{
  "model": "image denoising autoencoder",
  "dataset": "aerial photos of the United States (SatlasPretrain)",
  "train_examples": 101725,
  "image_size": 48,
  "crop_scale_min": 0.7,
  "horizontal_flip": true,
  "color_jitter": 0.2,
  "bottleneck": "denoising",
  "downsampling_factor": 8,
  "encoder_arch": "convnext",
  "encoder_isotropic": false,
  "encoder_norm": "layernorm",
  "encoder_activation": "star_relu",
  "encoder_moe": "expert_choice",
  "encoder_drop_path": 0.15,
  "encoder_num_experts": 16,
  "encoder_moe_every": 1,
  "encoder_expert_mlp_ratio": 0.5,
  "encoder_experts_per_token": 2,
  "encoder_shared_expert": false,
  "encoder_patch_size": [2, 2],
  "encoder_depths": [2, 5, 2],
  "encoder_widths": [64, 128, 256],
  "encoder_kernel_size": 7,
  "loss": "l1",
  "latent_channels": 8,
  "decoder_norm": "batchnorm",
  "decoder_activation": "silu",
  "decoder_widths": [32, 64, 96, 128],
  "decoder_blocks_per_level": 3,
  "decoder_block": "sep",
  "decoder_attention": false,
  "decoder_upsampling": "nearest_conv",
  "residual_init": "zero_last",
  "optimizer": "normuon",
  "muon_scale": "match_rms_adamw",
  "lr": 0.004,
  "momentum": 0.95,
  "nesterov": true,
  "orthogonalizer": "polar_express",
  "adamw_lr_other_params": 0.0024,
  "grad_clip": 0.5,
  "steps": 8800,
  "batch_size": 64,
  "epochs": 5.5,
  "lr_schedule": "cosine",
  "final_lr_fraction": 0.05,
  "warmup_steps": 1760,
  "weight_decay": 0.07,
  "adamw_weight_decay_other_params": 0.01
}
Rows from block 5 of the encoder of a small image denoising autoencoder, named by matrix and row number. Rows with one number within an expert belong to one neuron, the router's apart. Each number is 128 + 24 x the weight over its row's rms, rounded and kept within 0 to 255. All counts start at 0.
Before each expert's rows are labels from the 100 images, of 14976, where the router gives the expert most weight on average: "responds to" is what is common among them. Only what is clearly more common there than usual is listed. The data: aerial photos of the United States (SatlasPretrain). In brackets: how many of the 100, against the usual share in percent.
# router: router (encoder.blocks.5.mlp.router.weight, 16x128, trained with AdamW), inputs 43-85
# up: expert up (encoder.blocks.5.mlp.up, 16x64x128), inputs 43-85
# down: expert down (encoder.blocks.5.mlp.down, 16x128x64, transposed), outputs 43-85

# expert 2
responds to: crop field (43 vs 8.8)
router.2 [148 150 179 127 154 111 135 173 149 157 120 166 140 103 121 118 126 154 136  90  81  99 149  99 113 124 116 121 131 143 188 170 131 103 141 154 119 144 143 139 120 146 118]
up.0 [120  84 131 129 126 152 158 147 144 105 119 120 182 127 143 111 118 115 138 102 113 131 147 113 150 130 129  87 172 149 122 147 111 171 131 118 164 133 146 101 175 123 120]
down.0 [180 141 118 114 107 123 148 117 105 165 171 102 119 165 118 132  95 102 134 140  91 152 164  90 154 135 109  97 118 109 156 106 170  94  84 112 141 107 128 116 113 150 104]
up.1 [105 159 139  96 116 127 118 151 129 130 137 158 127 134 146 122 113 121 158 118  98 159 102 105 118 101 136 120 129 103 167 134 155 120 135 151  84 109 133 137 169 167 129]
down.1 [128 148 108 139 114 125 114 137  93  97 101 143 101 136 193 106 114 116 131 156 125 147 140  67 157 129 113 106 127 137 132 103 129 153 126 122 127  99 118 133 132 120  88]
up.2 [119  85 136 127 157 128 118 141 149 142 120 159 132 127 183 105 124 109 171 141 142 130 164 105 115 133 115  92 119  78 150 140 145 126 114 142  68 104 120 151 153 149 127]
down.2 [127 135 108 125 131 126 150 131 165  68 120 147 133 113 118 124 102 138 136 119  84  96 135 141  99  80 144 141 130 129 141 164 142 129 173 102  79 146 138 117 150 116 114]
up.3 [107 101 120 105 129 116 184 130 127 116 117 119  84 139 134  93 187 145 114 138 159 116 125 135 124 136 183 147  75 106 126 134 128 123 118 131 156 123 119 123 150  97 146]
down.3 [ 99 148 135 148 111 118 174 123 145  92 116  78 177  97 152 138 120 109 120 116 110  79  98 136 156 119 114 157 164 121 122 114 112 109 106 129 144 134 131 111 152 112 136]
up.4 [ 98 118 153 120 130  96 102 135 137  94 144 135 162 148 114 132 168 117 157 140 151 122 175 115 141 150 131 121 120 139 129 150 144 120 121 167  70 118 120  98 122 130 147]
down.4 [176 165 138 114 102 144 140  91 164 139 130 106 110 169 145 143 165 152 141 135 103 124 120 114 124 129 100 103 151 130 113 120 152 108 105 101 132 110 139 120 104 140 180]
up.5 [118 151 115 104 118  99 108 142 128 136 117 139 127 150 142 152 141 125 134 127  88 117 138 111 123 166 130 152  76 145 134 148 161 130 114 132  52 114 114 155 138 114 144]
down.5 [ 75 112  89  80 165 128  93 106  97 119 158 120  88 106 121 143 169 137  92 105 132 120 124 127 136 103 142 103 117  97 132 107 119 125 141 162 145 128 109 142 164 100 150]

# expert 14
responds to: crop field (30 vs 8.8)
router.14 [113 153 101 136 120 122 122 120 130 142 104 124 120  95 146 119 104 138 137 161 119 140 138 111 131 115 147 150 137 101 142 107 160  95 155  92 129 115 128 154 140 140 124]
up.0 [119 122 166 125 159 109  96 106 135 128 129 134 119 164  64 122 155 122 121 131 171 108 109 109 122 158 106 171 137 136 126 137  85 146 155 117 145 126 110 133 119 130 126]
down.0 [152 142 144 137 131  83 102 103 119 122 126 117 120 118 162 135 135 134 106 162 164 120 139 106 129 110  76  97 135 170 159 170 116 173  92 139 128 102 143 115 100 103  99]
up.1 [110 138 125 125 136 147 180 124 151 109 173 125 134 112 140  97 147  96 157 125 104 112 148  85 132  95 124  95 110  80 114 147 157 117 142 121 137 113 103 218 152  82 120]
down.1 [120 124 131 123 108 159 135 139 116 128 136 159 127 130  95 127 119 133  88 172 114 100 116 152 147 161 106 125 122 118  99 152 108  98 125 164 124 158 118  32 161 113  90]
up.2 [114 110 115 143 116 128 143 117 107 126 143 109  66 145 146 119 161 102 161 101 121 160 148 184 130 118  98 100  88 118 132 161 148 129 113 118 133 138 151 144 151 121 138]
down.2 [151 104 114  96  97 127 141 151 113 148 128 119 152 142 126 107 123 134 117 135  81 120 151 166 129 142 123  97 117  86 106 135 120 126 150 131 105  91 141 185 100 149 131]
up.3 [128 151 124 123 149 113 161 133 152  74 106 126 111 126 107 130 112 129 139 132 123 104 124 132 108  79 126 120 143 190 160 143 147 122 150 156  50 158 142 100 116  92 144]
down.3 [124 115 144 123 146 127 117 159 151 142 174 121  63 158 119 128 128 142 170  87 160 108 148 140 121  91 128 121 137 153 115 125 157  95 137 126 144 146 135 124 131 102 126]
up.4 [107 129 125 109 120  95 146 125 114 130 134 130 174 150 111 132 116 159 151 143  92 137 104 134 159  90 121  96 139  76 158 119 130 111 157 124 125 161 124 119 148 134 135]
down.4 [151 121 144 122 115 103 134  84 155 140 120 141 101 146 143 140 138 102 178 121 109 153 124 138 152 151  96 115 121  59 137 109 143 136 104 140 109 108  88 147 110 146 115]
up.5 [166 143 122 103 125 115  98 151 145 130 156 120 167 113 118 128 191 156 111 146 159 115  61 163 155 116 117 136  89 114 139 126 116 152 112 124 109  98 154 139 177 114 117]
down.5 [140 153 136  86 118  98 123 205  90 137 125 154 139 110 129 122 115 135 113 154 128 113  84  72 118 162 115 141 136 141 145 118 117 101 124 144 184 159 155 125 109 153 137]

# expert 6
responds to: crop field (38 vs 8.8)
router.6 [120 133  94 132 119 125 136 112 117 111 111 125 181 100  52 109 155 123 119 139 109 120 168 124 130 114 131 155 128  85 140 108 127 119 152 101 120 144 108 122 140 128 118]
up.0 [102 131  98 106 156 127 129 143 109 142 142 134  57 135 133 108 124 138 146 137  94 107  88 141 103 109 140 143 158 170 120 135 130 139 139 132 173  91 133 175  63 150 126]
down.0 [117 143 140 123 120 132 173 162 108 107 111 164 159 120 117 116 135 119 124 146 106  88 153 166  91 118 139 124  77  92 118 165  89  88 121 127  64 171 111 136 147 105 123]
up.1 [150 155 132 119 111 146 149 114 144 145 121 115 104 117 131 109  85 133 170 137 164 108  93 148  96 183 156 111 149 130 129 179 122  89 129 133 145 161 117 106 141 123 123]
down.1 [111 120  97 146 136 155 116 146 123 129  97  83 139 139 146 156 160 141 119 119 148 118 133 144 111 134 141 109 171 113 135  75 103 110 109  92 143 116 108  96 164 137 123]
up.2 [123 153 109 152 144 132  97 153 116 126 120 116 126 109  82 116 130 151 116 128 164 129 153 174 152 159 124 163 118  94 129 125 180 134 110 121  66 182 167 121  75 113 120]
down.2 [119 141 145 118 183 102 145 126 139 136 109 130  93  72  72 115 117 144 126 113 140 155 136 151 159 107 134 146 202 152 104 136 151 136 177 121 178 106 116 107  87 140 129]
up.3 [123 155 127 130 144  93 140 106 117 144 109 120 129 129 112 153 106 137 137 112 136 119 129 119  96 186 169 105 120 123 176 161 111 112 132 126 133 120 129 146 174 125 138]
down.3 [141 110 118 130 177 141 126 133 134 129 103 122 144  87 113 136 124 145 124 104  96 134  57 146 130 105 122  88 159 108 120  89 152 157 126 135 136 125  94 152 125 152 148]
up.4 [129 102  98 129 124 133 150 103 131 150 147 110 113 106 157 128  53 127 152 139 114 150 139  86 149 119 142 135 155 175 143 117 118 121 105 115 141 130 118 157 153 131 132]
down.4 [123  94 119 130  79 155 131 117 130 125 185 139 151 203 128 129 149 102 106 107  88 116 134 102 103 130 144 148  86 108 154 113 127 112 112 148  81 129 146 103  97  84 113]
up.5 [134 150 104 155 128 136 159 122 149 122 169 137 173 130  89 108 142 129 114 141 167 116 215 130 175 105 137 120  91 182 119 139  89 144 137 119 167 129 111 110 216 110 124]
down.5 [115 152 131 123 134 119 116 166 116 164 134 113 150 146 154 110  54 128 127 104 181 131 123 120 132 145 151 111 142 124 142  81 137 130 124 127 122 166 140 133 109 145  87]

# expert 15
responds to: building (83 vs 41.7)
router.15 [ 75 118 118 127 122 133  92 173 137 167 120 145 165 105 104 119 174 108 133 128 125 140  90 113 128 111 112 127  80 107 139 144 175  93 109 124 133 125 117 147 141 138 128]
up.0 [130 161 138 121 150 154 142 146 138 152 157 123 109  97 124 115 113 137 126  74 130 136 113 133 135 128 153 143 121 163 131 130 138 114 126 123 113 127 112 129 148 151 117]
down.0 [142  82 117 148 112 121 128 141 161  82  72 132 141 144 188  98 138 102 178 136 127 128  97 112 124 107 148 140 134  90 118  85 114 131 129 134 105 127 154 182 125 138 151]
up.1 [189 137  80 139 107 137 133 125 127 133 122 145 109 142 141 118 139 124 121 119 104 105 123  83 117  91 122 122 113 132 108 124  82  94 105 101 125 107 131 100  84 131 131]
down.1 [111 153  88 136  82 135 102 138  83 147 168 129 107 119 118 127 101  99 143 100 132 128 153 160 152 116  56 148 137 145 141 135  98 180 135  83 160 143 106 126 121  85 135]
up.2 [155  85 101  51 131 123 138 156 142 137 118 136  91 119 125 158 107 120 154 150  81 122 111 157 145  94 127  97 102 145 125 111 108 133 168 124 131 108 127 124 103  98 141]
down.2 [186  91  86 167 138 129  99 131 119 136 145 103 164 141 145 134 157 127  92 107 116 134 117 148 125 136 101 148 108  92 109 167 153 159 118 150 155 129 121 163 125 117 108]
up.3 [131 122 145 101 105 121 129 124 109 123 132  86 120 113 129 136 157  99 139 141 127 127  73 202 124 172 142 155  88 108 128 152 132 141 101  99 148 162 142 134 149 137 133]
down.3 [165 143 123 101 173 176 152 150 129 111 152  95 114 134 101 118  69 175  99 134 110 117 148 104 165 109 139 125 145  96 122 132 111 167 110 126 146 131 125 153 100 111 147]
up.4 [132 147 109 150 114 126 115 141 108 141 113 105  73 155 146 105  98 115 141 125 184 144 179 132 135 131 130 144 110 166 139 132 137 147 121 124 141 153 151 150 121  82 108]
down.4 [140  97  96 118 143 164 144 147 120 132 126 132 140 153  87 104  99  97 163 130  96 150 106 105 135 137 146  96 131  79  83 103 111 144 144 136  65  96 134 102 113 143 127]
up.5 [113 148 130 138 110 150  93 140 163 106 137 144 128 112 169 112 123 152 144 117 120  91 114 179 134 154 117 170 125  58 133 103 168 125 129 136 121 117 154 161 120  97 165]
down.5 [ 92 113 169 157 100 118 152 176 138 125  97 163 130 120 166 148 113 166 149 148 133 179 107 105 122 135 117 124 134 160  87 174 148 136 113 159 107 156 140 116 118 177 123]

# expert 10
responds to: crop field (41 vs 8.8)
router.10 [105 108 101 110 133 121 107 110  76 116 127 109 132 122 103 107 154 162 130 153 135 101 153  78 122 109 124 154  93 123 154 131 116 103 143 110 139 126  99 112 117 138 132]
up.0 [134 146 108  93 139 110  67 136 101 123 113 160 110  94 121 130 108 137 124 128 159 137 121 155 117 125 108 141  97 101 131 150 126 156 133 124 160 201 141  96 131 140 110]
down.0 [123 104 134  95  96 127 114 103 113 167 151 133 125 126 111 154 113 121 104 119  79 115 102 132 114 135 119 119  94  56 109 136 124 115  96 126 119 110 157 104 113 104 135]
up.1 [ 83 151 123 112 120 133 116 107 119 140 111 114 151 127 189 126 131 135 139 140  86  92 133 149 119 108 117 163 154 166 141 144 134 112 142 109 114 166 188 125 104 153 129]
down.1 [117 113 112 118  95 156 159 124 159 137 118 151 106 123 139 124 117 135 161 144 157 144 123 130 126 137 162 111  71 127  96 107 141 132 136 125 118 142 152 107 152  87 150]
up.2 [ 68 118 153  87 110 131 134 171 124  91 104 129 140 124 195 138 171 127 125 142 149 169 130 145 127 154 150 109  81 155 112 161 127 138 127 133 144 139 118 108  71 104 124]
down.2 [142  92 124  86 122 111 171 127  84 169 152 140 118 140 103 112  76 119 141  96 120 132 101  93 147 101 142 128 178 123 130 127 134 147 134 140 150 113 126 131 125 118 121]
up.3 [140 122 148 142 129 137 123 123 113 141 134 121 131 129  99 124 187 153 113 132 106 126 120 129 119  85 132 150 106 132 128  85 144 103 138 149 101  90 119 101 103 133 134]
down.3 [138 145 160 104 119  79 113 149 137 138 164 153  95  65 105 119 131 143  65 108 116 100 114 142 143 112 121  96 103 119 147 108 122  78 136  92 153 157 119 128  98 129 143]
up.4 [141  68 142 141 128 124 102 130 133 127 131 122 129 128 159 130 125 124 139 120 122 108 154 111 115  83 138 116 144 113 152 105 114 123 159 125 165 118 137 125  87 116 126]
down.4 [156  89 114 119 117 134 134 104 104  94 156 174 145 133 120  95 132 126 137 113 145 160 129 160 153 147  99 113 125 149 135 138 100 166 148 154 132 158 133 104 116 166  92]
up.5 [186 149 123 111 124 120 154 114 136 141  97 131 123 108 147 123 113 146 155 108 162 136 165 138 118 111  80 141 108 104 140 167 138 102 131 126  73  97 166 103  91 102 115]
down.5 [121 134 132 131 157 114 127 167 131 118 123 152 150 108 139 132  99 128  70 120 175 149 110  94 128 147 123 130 155 170 151 115 149 132 145  87 180 141 135 214 143 124 128]

# expert 9
responds to: crop field (46 vs 8.8)
router.9 [154 121 106  98 136 136 108 140 127 178 142 132 121 102 150 130 113 124 158 130 108 132 128  92 125  87 125 147 156 128 140 113  63 113 143  86 155  84 138 167  95 151 123]
up.0 [ 81 130 122 125 164 127 102 115 127 117 175 129 125 139 101 109 156 116 125 146 134 143 101 168 143 108 137 109 129 127 113 150 112 124 121 129 151  92 100 156 108 119 128]
down.0 [163 152 120 111 129 122 123 136 115 121 142 127  99  93  97 122 134 182 137 128 117 132  75  90  97 111 128 134 147 107 134 117  88 111 128 126 110 103 127 194 119 145 126]
up.1 [141  69 151  92 126 117 158 138 136 120 133 123 102 127 116 105 134 109 133 141 131 146 164 103 130 125 154 144  94 123 115 135 101 155 139 116 189 154 134 163 153 138 131]
down.1 [119  91 124 144 139 142 155 143 149 134 152 123 178 139 140 136  92  98 141 118  78 153 113 168 134 115 158 127 132  94 113 124 152 113 118 134  97 144 108 131 136 140 127]
up.2 [162 142 145 156 115 113 107 120 114  63 132  99 165 125 145 130 152 127 160 156 121 145 149 136 121  85 111 134 103  92 148 155 137 134 130 121  85 127 102 126 160 129 134]
down.2 [133 188  86 140 113 103 113 127 111 155 158 102 117 125 121 159 163 118 130  82 107 130 141  70 110 126 119 122 117 138 134 103 113 134 112 138 138 113 116 135 144 133 155]
up.3 [141 120 157 163 138 153 199 124 116 108 139 107 202 129 107 113 119 128 159 100 178 166  99 133 105 117 118 200  84 135 116 119 156 127 136 118  99 104 123 155 127  87 123]
down.3 [116 154 147 119 120  87 147 156 101 135 141 121 118  67 134 119 107 145 121 122 149 117 118 157 154 147 103 145 108 162 138 161 141 131 142 117 144 172 115 124 125 113  82]
up.4 [127 149 138 128  84 117 137 154 127 134 134 115  89 135 140 127 142 124 112 103 108 128 139 158 134 109 132  78 134 113 133 123 129 151 136 147 101 110 173 136 136  99 127]
down.4 [140 154 117 133  87 114 108 171 147 122 115 112 126 147  94 124  93 137 149  96 167 170 140 123 131 127 109 125 134 137 120  80 159 189 120  83  87 108 118 133 159 173 129]
up.5 [ 78 131 135  86 122 135 103 127 138 145 102 134 155 128  92 139 116 114 126 145 128 150 166 126 156  71 175 161 130 139 147 100 142 101 130 122 141 121 106 156 167 139 132]
down.5 [118 137 124 180 138 175 111 187 112 132 160 135 122 154 138 145 143 116 134 138  74 162 124 132 146 167 101  70 120 160 116 116 129 153 109 191 131 131 148 114 184 124 114]

# expert 11
responds to: building (76 vs 41.7)
router.11 [144 111 140  74 107 128 130 126 136 141  96 132 107 122 165 109 133 115 127 163 116 142 136  92 113 144 142  74 140 165 131 134  82 115 135 114 144 135 121  94 178 160 111]
up.0 [116 134 111 101  96 165 127 113 137 115 129 149 178 120 122 134 162 147 134 110  86 121 153 132 173 143 143 146  67 143 153  98 171 132 153 136 153 117 119 118 137 110 131]
down.0 [150 191 148 130 163 137  84 153 104 141 154 121 129  84 136 131 138 140 100 131 165 114 129 154 124 118 168 110 118 138 165 128 122 126 160 136 128 164 165 129 182 126 121]
up.1 [146  66  96 126 141 127 120 128 135 184 120  99  84 134 148 129 119 134 129 123 135 124 110 112 117 105 141 120 124 143 136 130 106 114 125 138 110 108 112 136 148 132 115]
down.1 [ 72  79 140 100 136 112 140 149 164 107  90 144 163 139 114 128 129 140 141  95 117 158 108 132  94 114 125 155  89 121  93 112 115  97 121 168 130 151 151 114  98 142 152]
up.2 [149 162 142  85 144 120 155 135  94 165 140 146 183 102 102 130 132 128 127 108 153 180 121  85  95 145 142 150 133 151 140 141 107 136 146 128 119  88 107 170  93 123 113]
down.2 [129 152 108 109 147 132  63  91 162 109 105 158  81 110 153 136 169 124 150 140  67 107 124 165 126 115 123 123 123 119 158 103 137 131 124 133 121 134 100 198  98 111 143]
up.3 [118 120 126 163 116 158 102 109 152  90 144  91 116 103 137 128 119 133 124 153 119 114 187 151 119  98 122 108  87 103 116 100 131 137 136 137 204  87  87 187 147 139 150]
down.3 [163 123 105 135 143 145 124 123 119 147 141  68 148 153  95 132 132 115 116  93 101 133 137 130 104 161 127 131 132 109 129 127 137 111  68 131  84 132 113 150 134 129  88]
up.4 [160 122  88 162 115 133  92 120 112 157 149 152  84 156 118 130 137 130 127 128 132 123 159 187 121  61 135  90 119 115 134 119 138 130 112 133  89 113 150 150 160 121 140]
down.4 [100 102 134 127 123 166 127 103 106 137 116  89 117 134 111 154 142 128 145 114 147 135 108 122  74 174 128 126 128 111 145 107 141 141 157 111 148  90  89 115 173 144 126]
up.5 [102 131  94  96 115 139  97 121 128 113 138 111 133 132 125 105  80 145 127 166 109 118 119 134 136 169 127 157 173 155 151 102 115 163 145 156 136 134 115 104 117 127 128]
down.5 [113  66 133 116 139 142 150  65 175 122 138 165  90 114 107  99 116 113 139 131 112 117 154 120 116 100 123 146 111  60 108 149 112 153 145 134  91 158 128  85 104 142 154]

# expert 4
responds to: building (81 vs 41.7)
router.4 [150 156 158 134 118  98 141 144 126 119 100 140  86 114 112 125 126 150 151 165  99 106 164 106 122 131 136 109 151 100 148 125  96 135 155 110 106 136 121 149 171 156 122]
up.0 [111 101 123 131 126 123 174 128  92 121  91 121 141 122 147 101 112 156 149 138  86 125  98 133 114 154 109 143 141  88 116 130 130 136 156 105 113 139 138 121 184 151 120]
down.0 [135 113 144  85 142 145 121 147 103 105 138 134  85 141 171  87 109 149 139 134 116 142 120  62 135  99 137 147  86 111 104 122 115  90 101 120 138 123 131 157  99 158 151]
up.1 [126 181 137 129 150 131 172 136 141 165 145 116 145 155 142 133 214 115 117  94 133 129 111 183 122  89 128  96 113 134 123 126 108 108 130 114 115 178 137 130 136 108 147]
down.1 [118 142 112 151 103 152 141  84 129 143 131 175  87 135  50 118 147 113 138 157 136 108 116 152  97 151 156 128 111 129 134 131  95 126 126 150 143 137 169 131 123 120 172]
up.2 [112 150 141 158 116 131 125 136 135  88 113 112 185 106  81 152 157 144 136 121 138 136 128 130 140 104 117 173  78  81 129 124 177 126 144 100  68 142 158 105 151 128 132]
down.2 [113 130 157 154 148 135 150 131 146 154 135  88 101  97  81 149 152 180 114 114 193 166  81  83 144 139 120 123 158 178 124 118 171 136  98 103 196  95 149 131 112 168 133]
up.3 [119 123 124 104 154 118 147 129 134 111 156 131  47 112  64 148 109 123  97 119 116 137 171 105 103 101  90  75 139 165 142 137 130 126 132 127  57 143 148 154 158 156 123]
down.3 [141 124 137 129 116 146 112 154 118 126 116 116 146 114 143 128 110 130  88 144 109 139 142 143 154 148 129 129 132  96 167  95 144  94 132 124 151  81 120  86 126 123  89]
up.4 [117  91 129 135 128 133 210 113 134  99 108 101 179  96 127 140 153 103 153 129 107 111 120 170 112  71 173 163  85 164 103 141 100 119 141 129 145 101 121 137 117 126 129]
down.4 [ 92 121 131 135 148 129 138  87 121 164  83 119 134 136 116 172 112 137 112 129 135 126 152 185 126 118 172 145 152 168 121 111 156 100 148 129 164 125 113 172 140 111  99]
up.5 [135 153 110 188 124 129 146 131 113 134 121 137 134 105 126 151 128 150 121 154 107 143  92  97 138 104 109 118 147 112 161 128 102 122 152 110  98 116 130 143 112 126 122]
down.5 [143 136 147 103 132 132 136 137  86 119 137 145 149 115 110 138 106 137 140 137 184 126 123 134 131 154 121 133 156 229 141 135 118 123 137 161 160 126 153 110 116 125 127]

# expert 7
responds to: crop field (26 vs 8.8)
router.7 [159 130 110 117 121 120 156 134  94 208  98  96 111 115 116  85 104 125 137 159  93 127 108 143 140 112 146 158 170 146 132 108 138  98 142 102 117 101 136 161 105 128 147]
up.0 [122 171 112 164 132 122  71 113 119 147  94 152 137 135 126 149 136 107 114 100 120 167 145 134  97 170 121 157 136 133 135 128  76  94 122 128 136 127 155 139 131  95 130]
down.0 [132 121  57 118  53  83 122 160 130 100 151  97 122 118 120 136 153  97 145 127 103 129 170 121 164 144 115 173 163 117  98 149  87 120 155  84 120  99 119 133  99 133 124]
up.1 [123 103 125 135 143 128 114 119 148 131 123 109 155 120  78  90 164 105 150 119 130 160 101 138 107 139 127 117  99 112 131 117 106 108 155 120 130 114 148 128 196 134 103]
down.1 [146 129 131 149 138 110  92 166 139 144 127 134  86 108 141 127 149 160 146 106 129 166 130 128 115 157 132 113 123  79  99  85 117  82 120 124 173 126 149 148 113 167 164]
up.2 [103 142 124 156 116 109 141 140 125 123 148 137 154 122 108 109 156 140 114 126 127 130 129 131 117 162 100 118  94 111 151 145 159 137 140 108 120 113 147 152 107 126 132]
down.2 [134 117 123 152 126 161 101 117 154 128 120 116 151 136 174 102 159 113 133 130 154 124 135 139 120  97  82 140 139 153  90 161 125 133 140 126  83 142 121 117 124 159 126]
up.3 [154 167 172 134 124 145 129 151 135 114 133  95 122 120 144 110 150 124 119 153 115 160 141  89 149  89 120 149 170 145 132 101  91 141 145 117 132 150 116 157 106 111 138]
down.3 [132 129 105 139 115 118 147 172 114 123 121 131 128 155 115 133 170 126 128 149 134 181 165 109 130 135 107 142 118  73 153 120 115 149 133  84 143 117 132 101 197  98 122]
up.4 [105  88 121 109 136 141 128  97 134 116 139 118 148 117 169 129 142 142 136 134 135 152 112 128 129 140 103 134  88  97 125 109 133 150  79 125  95 116 152  98 120 175 161]
down.4 [116 177  94 113  83  92  96 101 142 133 142 107 104 156 162 116 135 127  79 130 141 145 115 128 141 139 130  88 105 129 131 126  96 142 153 147 140 126 130  97 143 136 129]
up.5 [134 113 135 164 117 107 131  98 145 105 142 118 135 103 129 150 125 104 141 149 129 128 175 162 120 174 153 150  78  78 115 136 132 105 131 114 170 127  94 102 144 105 133]
down.5 [111 165 133 110  90 113 165 136 135 130 127 129 139 164 137 142 115  88 155 133 111 118 135 114 148 119 112 134  81 155 140 104 151 148 102  84 139 160  76 144 139 106 144]